A small self-supervised image encoder, trained from scratch: arch vit.
Rows from block 5 of a small self-supervised image encoder, named by matrix and row number. Rows with one number within an expert belong to one neuron, the router's apart. Each number is 50 + 10 x the weight over its row's rms, rounded and kept within 0 to 99. All counts start at 0.
Before each expert's rows are labels from the 100 images, of 14976, where the router gives the expert most weight on average: "responds to" is what is common among them. Only what is clearly more common there than usual is listed. The data: capsule endoscopy frames (Kvasir-Capsule).
# router: router (model.blocks.5.mlp.router.weight, 8x192), inputs 64-127
# gate: expert gate (model.blocks.5.mlp.gate, 8x384x192), inputs 64-127
# up: expert up (model.blocks.5.mlp.up, 8x384x192), inputs 64-127
# down: expert down (model.blocks.5.mlp.down, 8x192x384, transposed), outputs 64-127

# expert 6
responds to: finding: foreign body
router.6:40 38 53 57 72 58 54 58 60 43 52 34 67 31 54 63 57 41 48 47 75 47 47 49 73 49 46 48 54 66 40 55 41 43 53 45 45 47 42 44 39 53 54 37 72 47 27 38 48 41 41 48 70 54 46 28 43 52 45 61 46 55 55 41
gate.0:57 60 50 47 48 59 51 56 59 54 60 45 56 48 59 38 59 48 35 47 29 50 59 62 42 47 65 43 47 41 57 44 58 38 56 60 65 46 36 32 39 48 58 60 38 46 40 55 53 53 46 76 54 53 53 53 58 62 54 34 53 46 32 44
up.0:55 75 66 60 59 53 59 52 40 53 44 48 46 49 58 56 58 41 51 47 33 65 59 70 42 44 46 63 62 41 66 43 70 38 57 57 58 36 49 40 63 64 64 49 51 49 41 65 42 45 51 61 60 40 56 42 46 47 46 42 72 54 61 67
down.0:51 64 52 43 56 52 43 60 37 58 54 45 57 35 67 56 59 34 39 53 49 48 59 51 40 51 66 28 47 24 76 53 64 36 50 58 44 43 50 30 43 54 58 55 41 48 34 45 52 55 53 54 58 43 46 56 61 82 49 38 58 55 50 45
gate.1:44 56 61 68 50 62 34 54 65 46 35 41 54 45 47 37 49 63 41 48 65 57 43 40 52 52 58 57 65 63 42 39 57 70 55 71 47 49 36 56 50 47 32 48 61 47 51 35 34 57 42 53 39 55 54 53 24 44 43 51 50 56 38 61
up.1:37 57 67 52 65 44 49 47 52 43 64 38 49 41 59 63 62 38 53 47 38 64 51 56 51 49 63 64 47 46 60 54 53 43 67 50 58 34 63 55 61 63 62 34 64 57 38 48 50 40 55 52 41 37 58 37 65 48 43 52 69 64 59 60
down.1:71 52 57 44 65 48 55 58 33 44 43 69 54 61 44 48 61 37 57 41 67 61 55 37 43 49 45 42 41 35 46 45 55 44 34 65 35 40 55 43 50 56 58 49 38 51 43 46 53 69 51 48 47 65 60 41 27 52 37 42 55 33 39 64
gate.2:66 46 45 59 45 58 40 49 39 54 42 56 53 52 39 36 43 48 47 50 47 46 47 50 42 41 47 36 40 55 61 44 51 40 37 52 40 50 56 58 44 53 53 61 39 63 41 51 52 72 59 51 60 54 58 46 41 45 56 37 49 42 39 62
up.2:67 42 43 59 42 49 51 65 52 57 52 54 58 50 35 52 46 44 42 58 43 48 51 38 38 26 52 47 36 50 60 49 54 51 50 43 32 68 62 48 42 41 46 50 40 54 54 51 48 53 56 50 60 57 46 59 73 74 51 34 43 37 62 44
down.2:45 46 34 44 41 37 37 41 46 44 50 41 39 46 57 47 71 63 37 41 55 44 47 54 49 54 71 77 69 45 69 46 32 67 49 43 52 60 50 58 64 40 50 68 57 42 47 63 45 53 53 55 41 61 48 60 38 53 57 57 46 38 50 51
gate.3:53 54 66 49 50 69 43 28 65 56 59 42 43 57 52 50 50 56 40 39 40 23 47 39 42 60 53 60 46 77 33 54 47 57 55 41 45 48 38 58 31 36 43 51 61 57 57 31 56 55 46 65 39 49 55 55 37 54 62 55 38 36 42 51
up.3:55 41 41 60 35 46 59 35 59 48 40 60 57 57 51 39 44 57 51 52 52 58 46 45 49 50 66 55 47 46 42 38 57 55 58 73 67 58 54 48 51 62 41 27 40 40 59 43 32 64 39 45 49 55 47 62 75 55 52 38 44 43 41 37
down.3:34 56 65 66 60 57 42 45 59 64 51 50 35 33 41 63 40 53 46 48 49 47 63 33 44 42 33 47 43 59 45 57 65 62 55 61 47 47 39 54 50 36 38 37 62 55 47 40 54 38 43 58 53 28 47 56 53 51 40 64 72 50 35 48
gate.4:38 46 47 37 56 45 30 56 53 43 36 34 47 41 48 47 73 63 52 57 39 49 58 64 68 51 52 47 52 44 56 41 34 42 39 27 34 48 56 58 50 50 34 72 54 58 44 73 57 55 68 58 43 43 56 45 27 36 51 60 39 52 47 53
up.4:25 47 46 49 60 55 44 48 42 41 47 37 38 39 51 72 57 54 56 51 47 46 41 65 70 63 45 50 46 48 57 47 52 51 54 33 47 54 61 56 52 58 42 56 72 65 39 68 58 48 64 41 48 27 55 26 35 32 51 72 62 46 59 55
down.4:41 54 50 58 59 58 37 54 56 51 58 63 41 40 61 70 45 52 31 46 63 42 43 43 38 51 55 44 67 45 57 58 55 56 57 68 54 55 43 44 58 45 47 42 58 46 52 32 49 48 45 42 35 54 56 48 29 50 54 45 47 43 48 42
gate.5:55 57 30 48 42 59 53 25 30 50 77 46 47 49 49 37 45 54 70 66 42 35 63 56 44 45 57 33 37 50 51 48 60 45 69 60 76 55 50 51 67 47 52 53 40 62 42 43 69 55 56 40 47 44 61 46 49 55 65 53 61 55 53 51
up.5:43 42 43 34 52 41 48 55 77 42 49 29 52 56 41 51 59 36 74 46 46 51 45 52 73 43 57 66 71 59 62 57 19 36 57 32 51 54 59 64 49 54 55 38 48 38 58 65 60 46 54 64 52 59 45 56 65 50 43 55 48 55 58 50
down.5:61 43 38 43 45 50 61 58 36 26 53 55 70 65 37 40 63 41 49 36 54 48 53 47 59 37 61 43 54 43 55 46 36 51 34 36 42 41 63 49 55 60 48 60 40 43 46 66 39 47 64 45 56 59 62 60 49 61 53 41 45 45 54 51
gate.6:50 53 59 37 44 48 50 43 50 59 57 36 36 63 53 51 58 57 36 56 41 40 47 56 47 58 48 65 51 22 46 42 50 56 60 46 61 49 44 42 57 44 53 42 67 45 62 50 48 43 43 52 54 48 44 47 52 60 60 60 67 36 56 47
up.6:56 39 32 57 39 49 38 52 42 47 66 53 40 61 40 59 50 70 55 58 62 50 47 72 57 44 56 36 55 68 37 61 46 50 47 60 60 61 37 42 40 47 47 55 24 61 38 42 65 55 51 56 46 60 54 46 30 42 56 43 18 53 23 46
down.6:44 37 56 40 65 47 59 50 57 53 37 63 63 39 44 52 46 35 44 53 57 67 39 59 44 58 39 35 37 54 51 50 63 45 51 60 32 38 49 56 50 69 65 42 54 50 56 51 37 62 48 39 42 33 65 31 56 46 25 50 56 47 41 42
gate.7:67 36 53 61 42 63 53 40 52 50 39 57 34 67 48 46 37 75 40 41 55 53 35 58 48 58 42 58 51 46 38 40 65 55 46 62 43 65 47 52 45 47 37 52 38 50 56 50 41 56 56 52 59 58 50 44 48 48 63 32 46 33 45 62
up.7:27 54 65 57 51 47 40 45 58 41 56 47 56 44 50 73 52 47 59 47 47 58 54 60 58 53 67 50 54 45 58 55 46 51 65 34 59 42 56 63 47 59 56 42 73 49 52 50 42 38 41 52 34 38 64 42 49 42 40 53 65 58 59 60
down.7:45 53 42 36 28 49 45 46 41 39 69 44 51 66 46 54 56 62 52 45 50 46 50 64 57 40 61 55 62 45 67 65 39 41 47 45 57 61 42 56 49 48 69 54 49 63 63 72 42 30 54 59 51 65 59 57 50 48 64 62 36 49 54 40
gate.8:50 49 47 46 56 55 77 35 47 49 44 41 31 73 37 54 34 56 60 45 51 39 43 59 61 53 46 52 46 60 40 49 32 50 55 50 67 52 46 59 60 53 53 49 48 64 53 59 63 42 54 47 45 58 49 39 55 27 51 60 50 46 57 59
up.8:39 52 57 52 72 61 52 47 54 41 47 75 52 46 50 73 27 53 41 43 61 59 36 68 52 64 58 35 32 62 44 57 50 43 54 53 54 43 52 62 41 59 42 56 71 57 47 32 50 45 48 47 28 46 65 34 42 40 40 44 43 48 43 56
down.8:44 45 47 64 44 54 35 55 39 61 75 46 50 48 66 60 49 38 39 44 57 51 45 60 38 34 52 38 48 41 71 64 54 64 61 55 46 49 44 46 61 47 61 42 37 54 62 58 45 26 41 45 39 46 38 48 71 57 57 52 50 50 56 38
gate.9:58 43 32 46 57 64 46 45 39 44 75 34 51 50 54 57 68 41 67 43 37 39 58 56 51 34 55 50 54 57 56 52 46 49 42 41 48 41 62 45 40 34 46 66 58 64 35 63 40 37 53 59 36 47 55 45 42 42 54 54 50 44 64 61
up.9:45 66 70 44 60 52 52 66 45 65 66 66 39 45 47 57 63 48 30 49 71 51 46 46 43 54 48 65 59 44 58 61 51 52 39 41 31 35 40 36 40 40 56 69 54 49 50 34 32 34 46 56 44 48 50 35 36 44 34 52 56 51 60 63
down.9:48 41 49 39 52 50 39 33 50 43 53 54 50 44 51 55 42 48 59 40 63 50 44 51 43 50 57 38 42 43 49 62 47 60 35 65 46 56 63 69 46 55 51 61 41 82 55 46 63 60 52 54 24 30 62 30 55 37 48 39 41 43 41 47
gate.10:60 63 52 46 46 59 52 53 44 63 56 38 47 52 44 50 64 37 37 61 25 45 58 58 29 46 57 42 47 12 64 45 54 50 64 60 49 47 42 28 41 41 58 56 41 58 45 57 56 36 58 48 59 37 36 46 51 59 47 52 61 47 59 56
up.10:54 48 44 50 47 44 44 39 46 53 55 55 27 59 44 51 48 51 63 43 48 43 52 44 46 47 53 59 56 57 59 55 38 59 45 60 44 54 44 48 58 30 42 41 34 63 58 57 68 45 49 53 33 50 46 60 52 43 41 66 46 63 48 59
down.10:65 51 47 48 63 41 55 54 53 24 40 76 59 61 34 63 53 48 52 38 63 62 33 50 69 51 45 56 44 64 54 38 40 45 43 36 37 55 61 49 59 71 62 54 43 35 43 61 46 49 54 53 55 70 60 42 30 42 43 51 53 40 50 56

# expert 3
responds to: finding: pylorus; finding: ileocecal valve
router.3:65 47 61 53 53 71 42 49 44 56 60 55 57 46 50 56 43 50 24 55 63 46 43 39 41 50 60 30 47 55 47 68 45 35 51 42 38 40 61 51 58 53 57 62 53 78 38 41 58 48 54 59 52 53 49 49 39 43 60 42 64 48 55 66
gate.0:63 58 71 55 52 58 43 58 42 56 40 60 46 46 30 43 34 44 50 63 53 50 50 47 39 61 36 53 46 30 40 40 67 61 57 65 57 53 44 45 37 39 43 41 49 44 58 38 37 50 52 46 56 34 42 43 48 63 36 65 49 57 42 52
up.0:34 37 32 32 47 43 54 58 57 38 60 51 56 54 57 56 60 63 48 41 40 46 46 55 72 46 66 56 60 69 54 50 43 47 44 39 45 55 47 37 50 42 39 58 58 42 40 65 56 52 54 45 43 71 46 57 62 41 61 42 30 40 67 48
down.0:47 41 60 64 35 51 42 36 57 68 48 43 58 41 49 61 29 59 47 63 58 53 55 50 37 49 50 44 54 64 32 74 60 58 51 45 58 62 63 69 48 38 46 51 33 47 51 44 58 53 42 69 49 46 42 55 52 41 50 56 61 49 42 50
gate.1:42 48 41 57 44 56 33 54 46 52 55 33 42 49 51 45 66 32 53 50 51 41 49 59 40 43 39 32 53 38 70 53 33 53 46 20 53 59 69 61 48 45 65 54 52 56 49 60 50 53 62 58 67 36 42 47 49 67 60 51 70 58 67 53
up.1:58 53 55 59 62 59 43 64 43 43 58 49 49 46 52 39 72 32 46 57 55 61 50 49 42 47 36 40 52 45 72 62 37 43 40 20 44 52 82 67 53 56 61 52 41 52 48 52 54 49 52 57 54 48 57 45 20 57 46 44 61 63 66 54
down.1:36 49 40 51 44 43 52 78 71 53 44 49 61 44 57 49 66 46 58 48 37 50 38 63 61 62 31 43 40 38 45 48 63 40 65 66 33 51 52 49 55 35 30 36 63 38 62 56 34 51 56 51 53 42 57 56 66 41 43 47 42 55 53 32
gate.2:45 43 43 44 50 35 38 41 56 51 66 59 39 55 47 52 44 45 60 57 58 38 48 64 46 47 37 58 45 44 37 53 71 61 43 73 59 56 35 49 59 42 36 39 69 65 55 46 65 52 55 39 50 39 49 46 67 64 49 64 49 55 51 36
up.2:43 40 45 39 58 39 50 64 64 25 60 49 56 54 42 51 73 44 57 62 46 73 55 56 53 35 47 66 55 51 66 54 38 40 48 55 56 51 59 62 53 41 64 36 51 42 45 49 58 41 40 54 38 62 58 46 59 68 36 49 63 67 38 53
down.2:49 66 47 34 56 27 43 47 44 41 50 61 56 45 70 59 53 58 38 43 52 48 50 46 43 58 66 57 24 41 62 60 46 40 66 63 40 56 67 42 36 56 49 58 56 46 50 51 50 41 47 36 47 65 65 51 49 75 59 39 51 56 37 35
gate.3:46 46 72 70 49 63 46 38 46 52 56 41 43 46 51 47 64 43 55 54 48 39 48 49 53 42 47 65 61 40 68 27 62 66 55 46 49 52 52 58 31 40 57 51 54 58 51 46 28 37 48 41 55 35 42 35 41 36 52 57 64 51 65 51
up.3:65 60 37 36 49 49 57 60 53 62 38 62 60 53 52 42 36 56 36 57 56 51 53 45 42 50 50 41 45 46 46 58 48 47 45 51 44 52 60 51 54 52 37 61 50 44 48 57 50 61 50 55 52 63 55 75 55 73 73 30 32 48 38 35
down.3:52 56 42 45 33 55 54 30 43 70 46 53 56 39 39 40 32 57 40 70 51 44 46 56 32 58 53 56 62 60 65 52 57 54 61 47 70 46 44 52 49 55 59 59 42 58 42 48 37 56 39 20 60 47 43 39 48 70 48 47 44 57 42 61
gate.4:50 32 66 45 42 26 49 68 52 59 56 39 50 59 43 38 60 57 47 46 43 52 57 46 49 39 47 73 58 49 49 35 62 50 48 65 51 63 49 45 51 50 41 32 50 46 59 52 34 57 60 63 64 63 52 55 75 55 63 50 43 46 62 36
up.4:67 52 27 39 51 49 57 56 53 52 64 51 43 65 44 44 48 49 52 62 55 50 37 53 27 29 46 54 45 43 41 52 48 56 28 50 53 58 38 58 68 26 51 44 39 67 65 56 59 48 46 43 33 54 42 57 50 45 32 51 51 52 51 69
down.4:65 39 66 49 45 62 50 43 25 48 46 53 63 40 40 35 58 58 54 63 56 45 71 45 48 36 60 43 42 61 49 52 53 42 35 62 54 45 62 52 38 70 54 58 50 74 39 43 35 51 57 41 53 56 63 46 48 67 48 47 41 55 46 58
gate.5:58 46 44 56 46 49 45 43 59 53 50 62 32 61 36 44 47 44 67 56 50 45 48 52 50 60 29 58 55 42 56 37 65 73 54 62 49 63 51 65 56 40 31 32 45 65 71 60 51 55 59 32 42 36 55 51 47 43 49 59 58 48 62 50
up.5:42 39 64 52 53 46 55 56 63 51 41 43 62 39 58 41 67 45 42 39 49 58 57 35 51 38 37 65 51 44 59 51 40 41 54 51 45 42 58 52 48 46 58 37 49 40 34 35 38 51 50 67 60 46 52 51 64 70 48 37 67 58 35 45
down.5:44 53 63 49 58 55 49 58 36 55 47 57 35 59 62 61 38 59 41 41 69 48 40 38 47 48 43 48 50 31 51 54 42 60 53 47 51 58 48 37 58 49 59 56 44 43 41 43 65 32 33 46 59 51 33 30 47 53 56 47 66 32 54 54
gate.6:51 22 57 67 45 51 43 52 55 65 63 38 52 55 48 57 50 41 48 35 47 34 50 38 44 44 47 52 57 51 57 44 68 56 56 61 50 58 52 56 45 49 38 50 44 63 49 40 46 63 62 67 67 39 46 53 63 48 68 36 61 37 60 45
up.6:49 42 68 44 43 63 50 57 47 56 47 51 53 42 64 45 58 53 30 39 49 35 49 33 54 69 58 40 52 35 65 25 65 48 67 65 45 43 51 41 39 47 38 58 57 49 41 41 35 52 60 57 67 36 50 54 56 64 63 46 48 19 56 34
down.6:30 47 22 48 33 53 47 34 60 60 51 45 39 37 51 54 40 52 54 51 49 44 37 55 51 65 42 60 63 52 39 52 54 62 65 40 56 50 37 59 67 30 36 45 59 44 56 56 56 49 46 57 45 38 36 62 51 39 53 62 55 50 56 44
gate.7:53 58 64 68 51 58 42 46 37 68 59 55 38 51 40 34 47 53 64 59 61 46 49 45 44 52 38 48 64 56 49 41 72 49 54 54 49 33 45 55 56 43 57 45 57 50 42 26 55 52 40 37 59 39 47 53 47 49 35 54 61 51 49 71
up.7:40 53 66 53 53 59 65 47 47 53 34 67 60 48 52 49 42 57 42 41 49 56 37 40 57 72 51 45 48 70 46 47 52 39 59 48 42 50 50 45 47 53 61 51 45 39 50 52 56 69 51 41 63 50 43 49 51 40 54 54 56 33 49 70
down.7:51 44 57 47 60 38 45 50 53 47 34 49 51 48 48 52 41 50 49 45 48 27 67 38 45 65 66 57 32 55 43 62 47 57 61 47 25 60 60 58 37 47 50 47 54 45 70 53 42 43 51 41 65 54 63 66 37 66 51 60 50 38 56 26
gate.8:53 48 55 49 47 59 38 41 34 61 31 53 28 55 40 48 37 46 55 45 57 41 44 50 41 42 46 44 43 28 60 46 48 65 38 58 60 56 53 47 43 33 44 54 58 60 53 62 50 43 65 40 52 50 35 39 49 49 53 60 52 43 74 65
up.8:41 57 42 41 41 53 66 55 52 39 39 32 35 53 44 49 55 44 60 53 57 64 41 52 69 56 42 48 62 55 60 60 27 42 58 14 60 60 74 65 65 61 59 47 42 46 44 59 66 55 56 53 67 46 67 49 39 42 67 49 57 56 37 57
down.8:50 65 50 49 58 31 56 52 42 43 52 58 56 50 64 47 54 56 48 55 52 73 59 47 50 47 40 57 62 50 48 53 50 35 54 51 39 28 49 45 51 59 51 37 41 17 52 49 51 68 36 55 54 62 58 56 49 73 51 43 44 64 41 48
gate.9:65 42 70 70 50 66 43 42 43 64 52 33 36 61 57 40 33 53 47 60 51 56 35 46 49 56 53 51 33 23 27 43 53 64 54 68 50 59 47 29 38 48 47 66 45 54 49 32 40 57 46 42 64 54 45 43 61 47 50 55 55 54 51 62
up.9:44 62 52 48 55 64 45 46 30 73 35 54 42 38 67 45 55 40 40 32 59 52 63 54 48 61 48 46 48 32 72 57 50 55 48 55 54 48 65 63 47 46 47 60 49 45 50 58 42 45 45 53 49 37 40 52 41 51 62 49 48 36 55 40
down.9:45 43 53 45 35 48 62 39 43 64 50 46 52 28 57 38 43 27 61 52 51 34 46 45 41 67 56 56 53 57 56 55 52 69 66 44 58 55 43 58 49 44 50 48 57 62 66 48 37 43 44 38 49 35 50 58 57 56 51 66 40 63 66 35
gate.10:59 40 56 43 53 57 49 68 49 51 41 47 53 56 52 54 48 59 29 40 53 55 29 62 46 57 56 47 54 51 51 41 48 48 41 51 44 47 78 42 53 51 42 56 62 52 42 49 45 55 51 45 38 69 43 34 41 30 53 39 41 34 47 59
up.10:41 44 59 53 54 46 58 52 45 41 43 33 46 53 47 37 45 50 64 51 63 48 52 35 52 53 39 43 64 50 37 47 44 52 39 29 55 53 52 66 52 55 58 37 42 42 48 28 56 53 44 37 52 46 58 44 48 54 36 63 62 66 32 54
down.10:59 50 35 38 46 48 45 66 57 30 63 60 57 60 45 59 65 40 33 48 44 49 46 59 57 40 50 52 42 47 60 40 45 35 46 40 25 43 51 63 48 57 48 43 57 43 59 64 44 56 53 60 45 67 72 70 58 61 54 36 42 45 52 40

# expert 7
responds to: finding: ileocecal valve
router.7:48 57 45 53 53 34 49 48 50 47 37 68 39 58 48 54 33 48 62 47 51 43 43 62 40 49 49 49 27 41 54 49 57 58 46 52 45 53 48 46 41 53 47 56 45 53 60 54 58 51 59 32 42 46 40 45 57 51 42 64 49 53 67 55
gate.0:32 49 23 36 52 46 64 50 47 63 46 37 41 38 64 45 63 35 62 61 55 59 49 52 48 47 45 58 63 41 62 55 40 46 49 55 53 32 63 56 50 45 56 44 65 51 50 59 40 44 49 36 46 37 47 51 59 42 37 58 57 64 60 57
up.0:45 61 42 43 41 38 54 42 69 54 51 45 43 61 58 40 46 48 52 56 46 63 47 54 31 32 68 46 58 22 53 42 69 54 75 65 69 50 53 57 48 52 48 36 59 35 54 48 53 53 38 54 34 51 51 46 61 60 37 52 64 58 53 57
down.0:39 59 62 55 35 54 46 40 49 60 44 44 42 67 40 53 37 62 54 57 52 46 52 31 48 57 30 55 62 55 46 64 58 55 72 59 59 46 47 45 52 44 46 36 43 39 53 66 59 47 37 55 59 56 42 48 57 44 57 65 65 37 43 42
gate.1:43 59 34 61 45 31 46 48 56 49 56 45 47 48 52 52 44 54 65 39 34 65 42 86 43 44 43 40 54 52 52 47 64 52 49 63 69 39 35 52 39 53 47 41 52 47 54 52 50 57 64 60 35 19 49 45 56 30 41 56 64 62 49 58
up.1:62 46 54 38 57 56 55 68 48 63 46 50 64 44 58 39 66 43 34 50 48 63 63 40 47 43 52 52 54 38 69 50 44 36 42 45 44 41 69 51 46 36 45 58 30 41 43 65 36 44 47 44 50 59 42 66 48 67 43 31 38 50 51 44
down.1:55 65 30 52 48 38 68 57 52 42 57 41 61 42 54 44 61 34 44 54 33 44 64 73 52 52 63 39 57 52 70 54 49 39 70 48 50 49 66 37 47 66 44 58 53 41 37 64 43 43 58 44 44 62 61 63 50 64 60 37 54 51 51 47
gate.2:47 54 44 53 41 53 42 51 68 63 51 46 35 50 57 41 47 58 50 59 39 40 55 31 31 64 49 51 49 47 45 56 49 62 56 50 35 57 33 36 46 36 45 58 40 62 49 35 51 54 49 50 38 41 25 52 35 49 31 61 57 41 50 71
up.2:64 41 47 71 43 44 49 51 48 44 37 45 44 60 40 43 45 66 60 46 44 53 42 60 62 33 33 50 58 60 36 39 58 60 55 35 51 69 38 52 44 50 49 55 36 39 48 49 59 54 61 72 60 43 51 39 48 35 55 59 52 46 49 71
down.2:45 35 48 49 45 46 36 59 57 35 37 44 49 66 46 32 61 36 56 47 44 48 60 70 55 51 55 51 45 39 30 36 46 33 38 41 27 40 49 57 44 40 32 52 53 62 56 31 50 58 66 64 61 42 66 70 55 46 38 43 44 53 59 55
gate.3:48 49 52 36 61 58 59 57 52 54 51 51 55 42 59 50 59 29 39 49 53 62 51 46 46 53 51 39 47 36 65 59 41 38 48 56 45 40 60 48 57 47 55 43 49 67 42 62 40 44 48 34 53 39 50 55 60 61 43 36 54 56 58 49
up.3:53 49 52 53 60 35 34 57 56 34 49 55 59 41 50 60 51 56 47 54 33 41 48 57 52 45 52 61 49 66 47 40 54 50 50 59 63 51 50 45 40 41 38 55 68 44 43 43 60 57 63 62 40 44 65 45 46 45 56 56 53 59 38 35
down.3:54 44 41 41 33 56 48 46 44 43 68 42 52 48 44 39 59 48 67 45 32 40 55 55 68 58 62 58 48 51 44 28 35 50 57 40 46 36 49 39 60 64 53 69 53 47 50 48 41 41 61 60 69 51 47 61 56 26 64 59 46 37 52 51
gate.4:57 48 39 33 56 35 39 70 46 38 70 44 60 42 32 47 62 38 59 71 44 50 53 83 54 40 49 54 43 46 49 45 54 48 49 45 58 60 48 19 34 43 43 52 59 48 42 58 60 45 63 43 62 51 50 47 42 53 52 58 39 67 56 58
up.4:46 43 28 46 36 51 42 48 38 58 52 52 52 54 50 68 43 65 56 34 45 40 41 67 43 59 53 38 42 66 48 53 52 51 41 51 58 57 39 59 50 43 46 67 56 57 62 65 59 50 56 36 35 33 45 39 51 39 52 63 31 57 44 30
down.4:48 46 62 45 51 38 46 61 45 56 47 75 55 44 61 49 55 33 45 40 34 53 54 57 41 52 59 56 33 57 54 36 59 39 36 42 33 38 72 40 44 59 38 54 51 55 38 55 44 34 70 41 62 36 59 49 44 51 47 36 50 48 54 64
gate.5:55 53 46 51 38 42 46 52 61 52 46 55 56 49 57 31 63 43 48 60 37 55 46 45 35 50 56 68 47 25 67 32 66 44 57 64 46 52 45 43 41 44 47 70 51 46 54 56 50 61 61 62 72 36 47 64 62 56 60 39 58 56 54 65
up.5:40 49 44 43 61 52 52 50 52 42 51 64 50 50 35 47 58 39 44 41 40 61 45 54 49 49 56 49 43 34 62 49 44 31 50 53 45 46 56 53 42 42 46 43 47 49 54 56 55 47 59 56 43 44 48 59 68 53 44 48 54 74 56 57
down.5:54 49 49 49 70 40 49 64 56 27 36 60 47 60 55 61 52 60 65 29 59 64 37 38 67 34 42 54 44 66 43 45 46 46 33 51 25 36 60 54 49 57 51 57 66 41 40 59 58 61 50 69 45 50 60 39 43 43 46 53 55 56 52 64
gate.6:52 47 49 73 47 50 43 23 48 51 71 59 55 51 43 42 40 47 64 62 39 44 48 57 53 42 59 56 48 62 49 43 75 62 54 46 59 52 46 53 44 50 53 58 40 56 58 32 54 72 56 52 58 42 45 50 30 32 53 60 54 46 36 65
up.6:53 53 45 53 54 62 43 31 66 55 80 64 50 49 57 58 50 50 43 52 51 50 38 52 62 54 71 61 43 59 68 44 52 60 50 52 40 52 63 50 47 53 50 55 52 55 61 50 40 53 50 42 31 52 45 32 49 40 62 42 42 46 41 37
down.6:66 56 46 53 59 50 39 49 50 37 67 53 44 63 59 67 57 55 47 33 60 55 48 51 44 33 46 44 56 54 45 60 53 53 54 49 50 30 43 42 57 65 51 62 32 33 51 49 61 38 38 70 44 57 52 42 66 51 56 51 49 61 37 39
gate.7:60 52 56 66 43 65 39 45 63 42 39 43 54 51 52 47 41 68 31 44 38 31 38 35 43 62 63 48 49 36 45 35 51 51 42 49 42 52 48 45 45 53 37 53 50 50 52 46 52 62 58 57 45 57 45 40 51 41 64 45 48 37 41 67
up.7:64 49 43 51 51 33 53 41 64 38 45 59 62 38 44 56 45 55 47 53 42 48 40 45 57 49 45 51 36 64 41 56 50 36 54 38 40 59 46 60 54 75 68 67 54 48 51 35 55 55 50 65 56 53 62 50 48 46 60 37 48 42 40 56
down.7:56 62 65 47 44 35 44 46 48 62 35 54 36 46 67 57 31 55 66 30 60 53 45 56 49 48 28 64 48 42 41 63 44 63 52 59 51 42 68 51 66 49 37 50 40 35 43 54 53 39 38 55 48 38 54 37 57 29 45 64 51 56 42 67
gate.8:52 53 49 42 55 46 58 49 59 51 58 43 51 58 45 49 73 52 47 47 45 47 45 55 42 61 52 52 61 45 58 48 39 41 52 46 49 51 56 34 58 43 59 42 47 58 36 41 44 53 54 60 48 35 46 52 66 60 33 43 48 59 51 57
up.8:42 58 51 45 48 56 52 44 39 46 55 60 60 21 41 59 33 31 47 65 52 56 52 58 62 37 50 63 52 59 45 53 75 56 60 51 62 59 26 48 42 39 49 45 67 54 54 49 44 40 44 49 67 40 28 54 39 44 49 60 44 52 64 47
down.8:40 40 62 48 48 24 41 50 40 66 46 63 51 44 70 56 42 45 54 48 53 50 51 39 45 52 32 69 50 43 54 39 72 59 52 55 55 56 52 47 59 48 47 49 65 35 55 63 38 39 42 57 60 46 36 36 69 55 45 54 63 42 61 41
gate.9:58 49 42 55 42 41 59 34 41 54 36 46 45 52 30 55 40 66 54 54 52 37 40 71 51 52 44 41 50 64 29 53 57 52 59 51 63 53 38 55 48 52 51 51 37 44 57 30 51 59 52 53 50 53 64 58 50 33 41 61 40 45 38 56
up.9:48 51 51 45 59 67 37 60 53 43 66 55 49 48 56 53 56 33 43 60 49 54 60 39 46 52 58 63 37 28 68 47 52 57 46 47 40 53 51 38 47 43 43 56 68 63 47 69 57 43 45 44 50 49 39 50 52 76 64 44 55 51 62 43
down.9:35 51 38 63 63 36 54 62 47 51 63 55 72 36 56 48 56 28 42 56 28 46 57 63 31 41 59 44 44 47 65 51 61 39 41 51 30 43 50 47 44 42 47 35 49 63 51 49 45 51 75 45 39 45 69 59 49 55 40 38 50 54 54 63
gate.10:59 53 59 47 63 56 46 45 44 39 38 45 52 34 41 40 36 35 52 50 41 41 46 61 55 50 48 50 35 58 51 48 57 43 36 53 49 58 55 56 42 41 35 50 63 62 45 55 44 62 83 44 60 33 49 47 38 41 45 51 51 50 56 50
up.10:57 49 51 62 40 42 50 59 52 52 61 50 62 61 57 37 71 52 38 45 40 53 47 46 37 39 40 55 56 42 62 32 52 38 49 47 50 42 60 44 51 55 54 39 33 43 46 50 39 57 51 58 62 49 55 55 59 46 53 41 62 49 41 65
down.10:50 65 40 60 47 59 56 49 50 49 59 40 62 54 43 70 51 66 49 60 72 58 59 57 42 37 64 56 60 38 45 51 33 70 67 47 59 52 43 42 60 66 68 55 41 33 50 41 60 56 38 38 52 63 53 39 53 74 62 48 44 58 53 47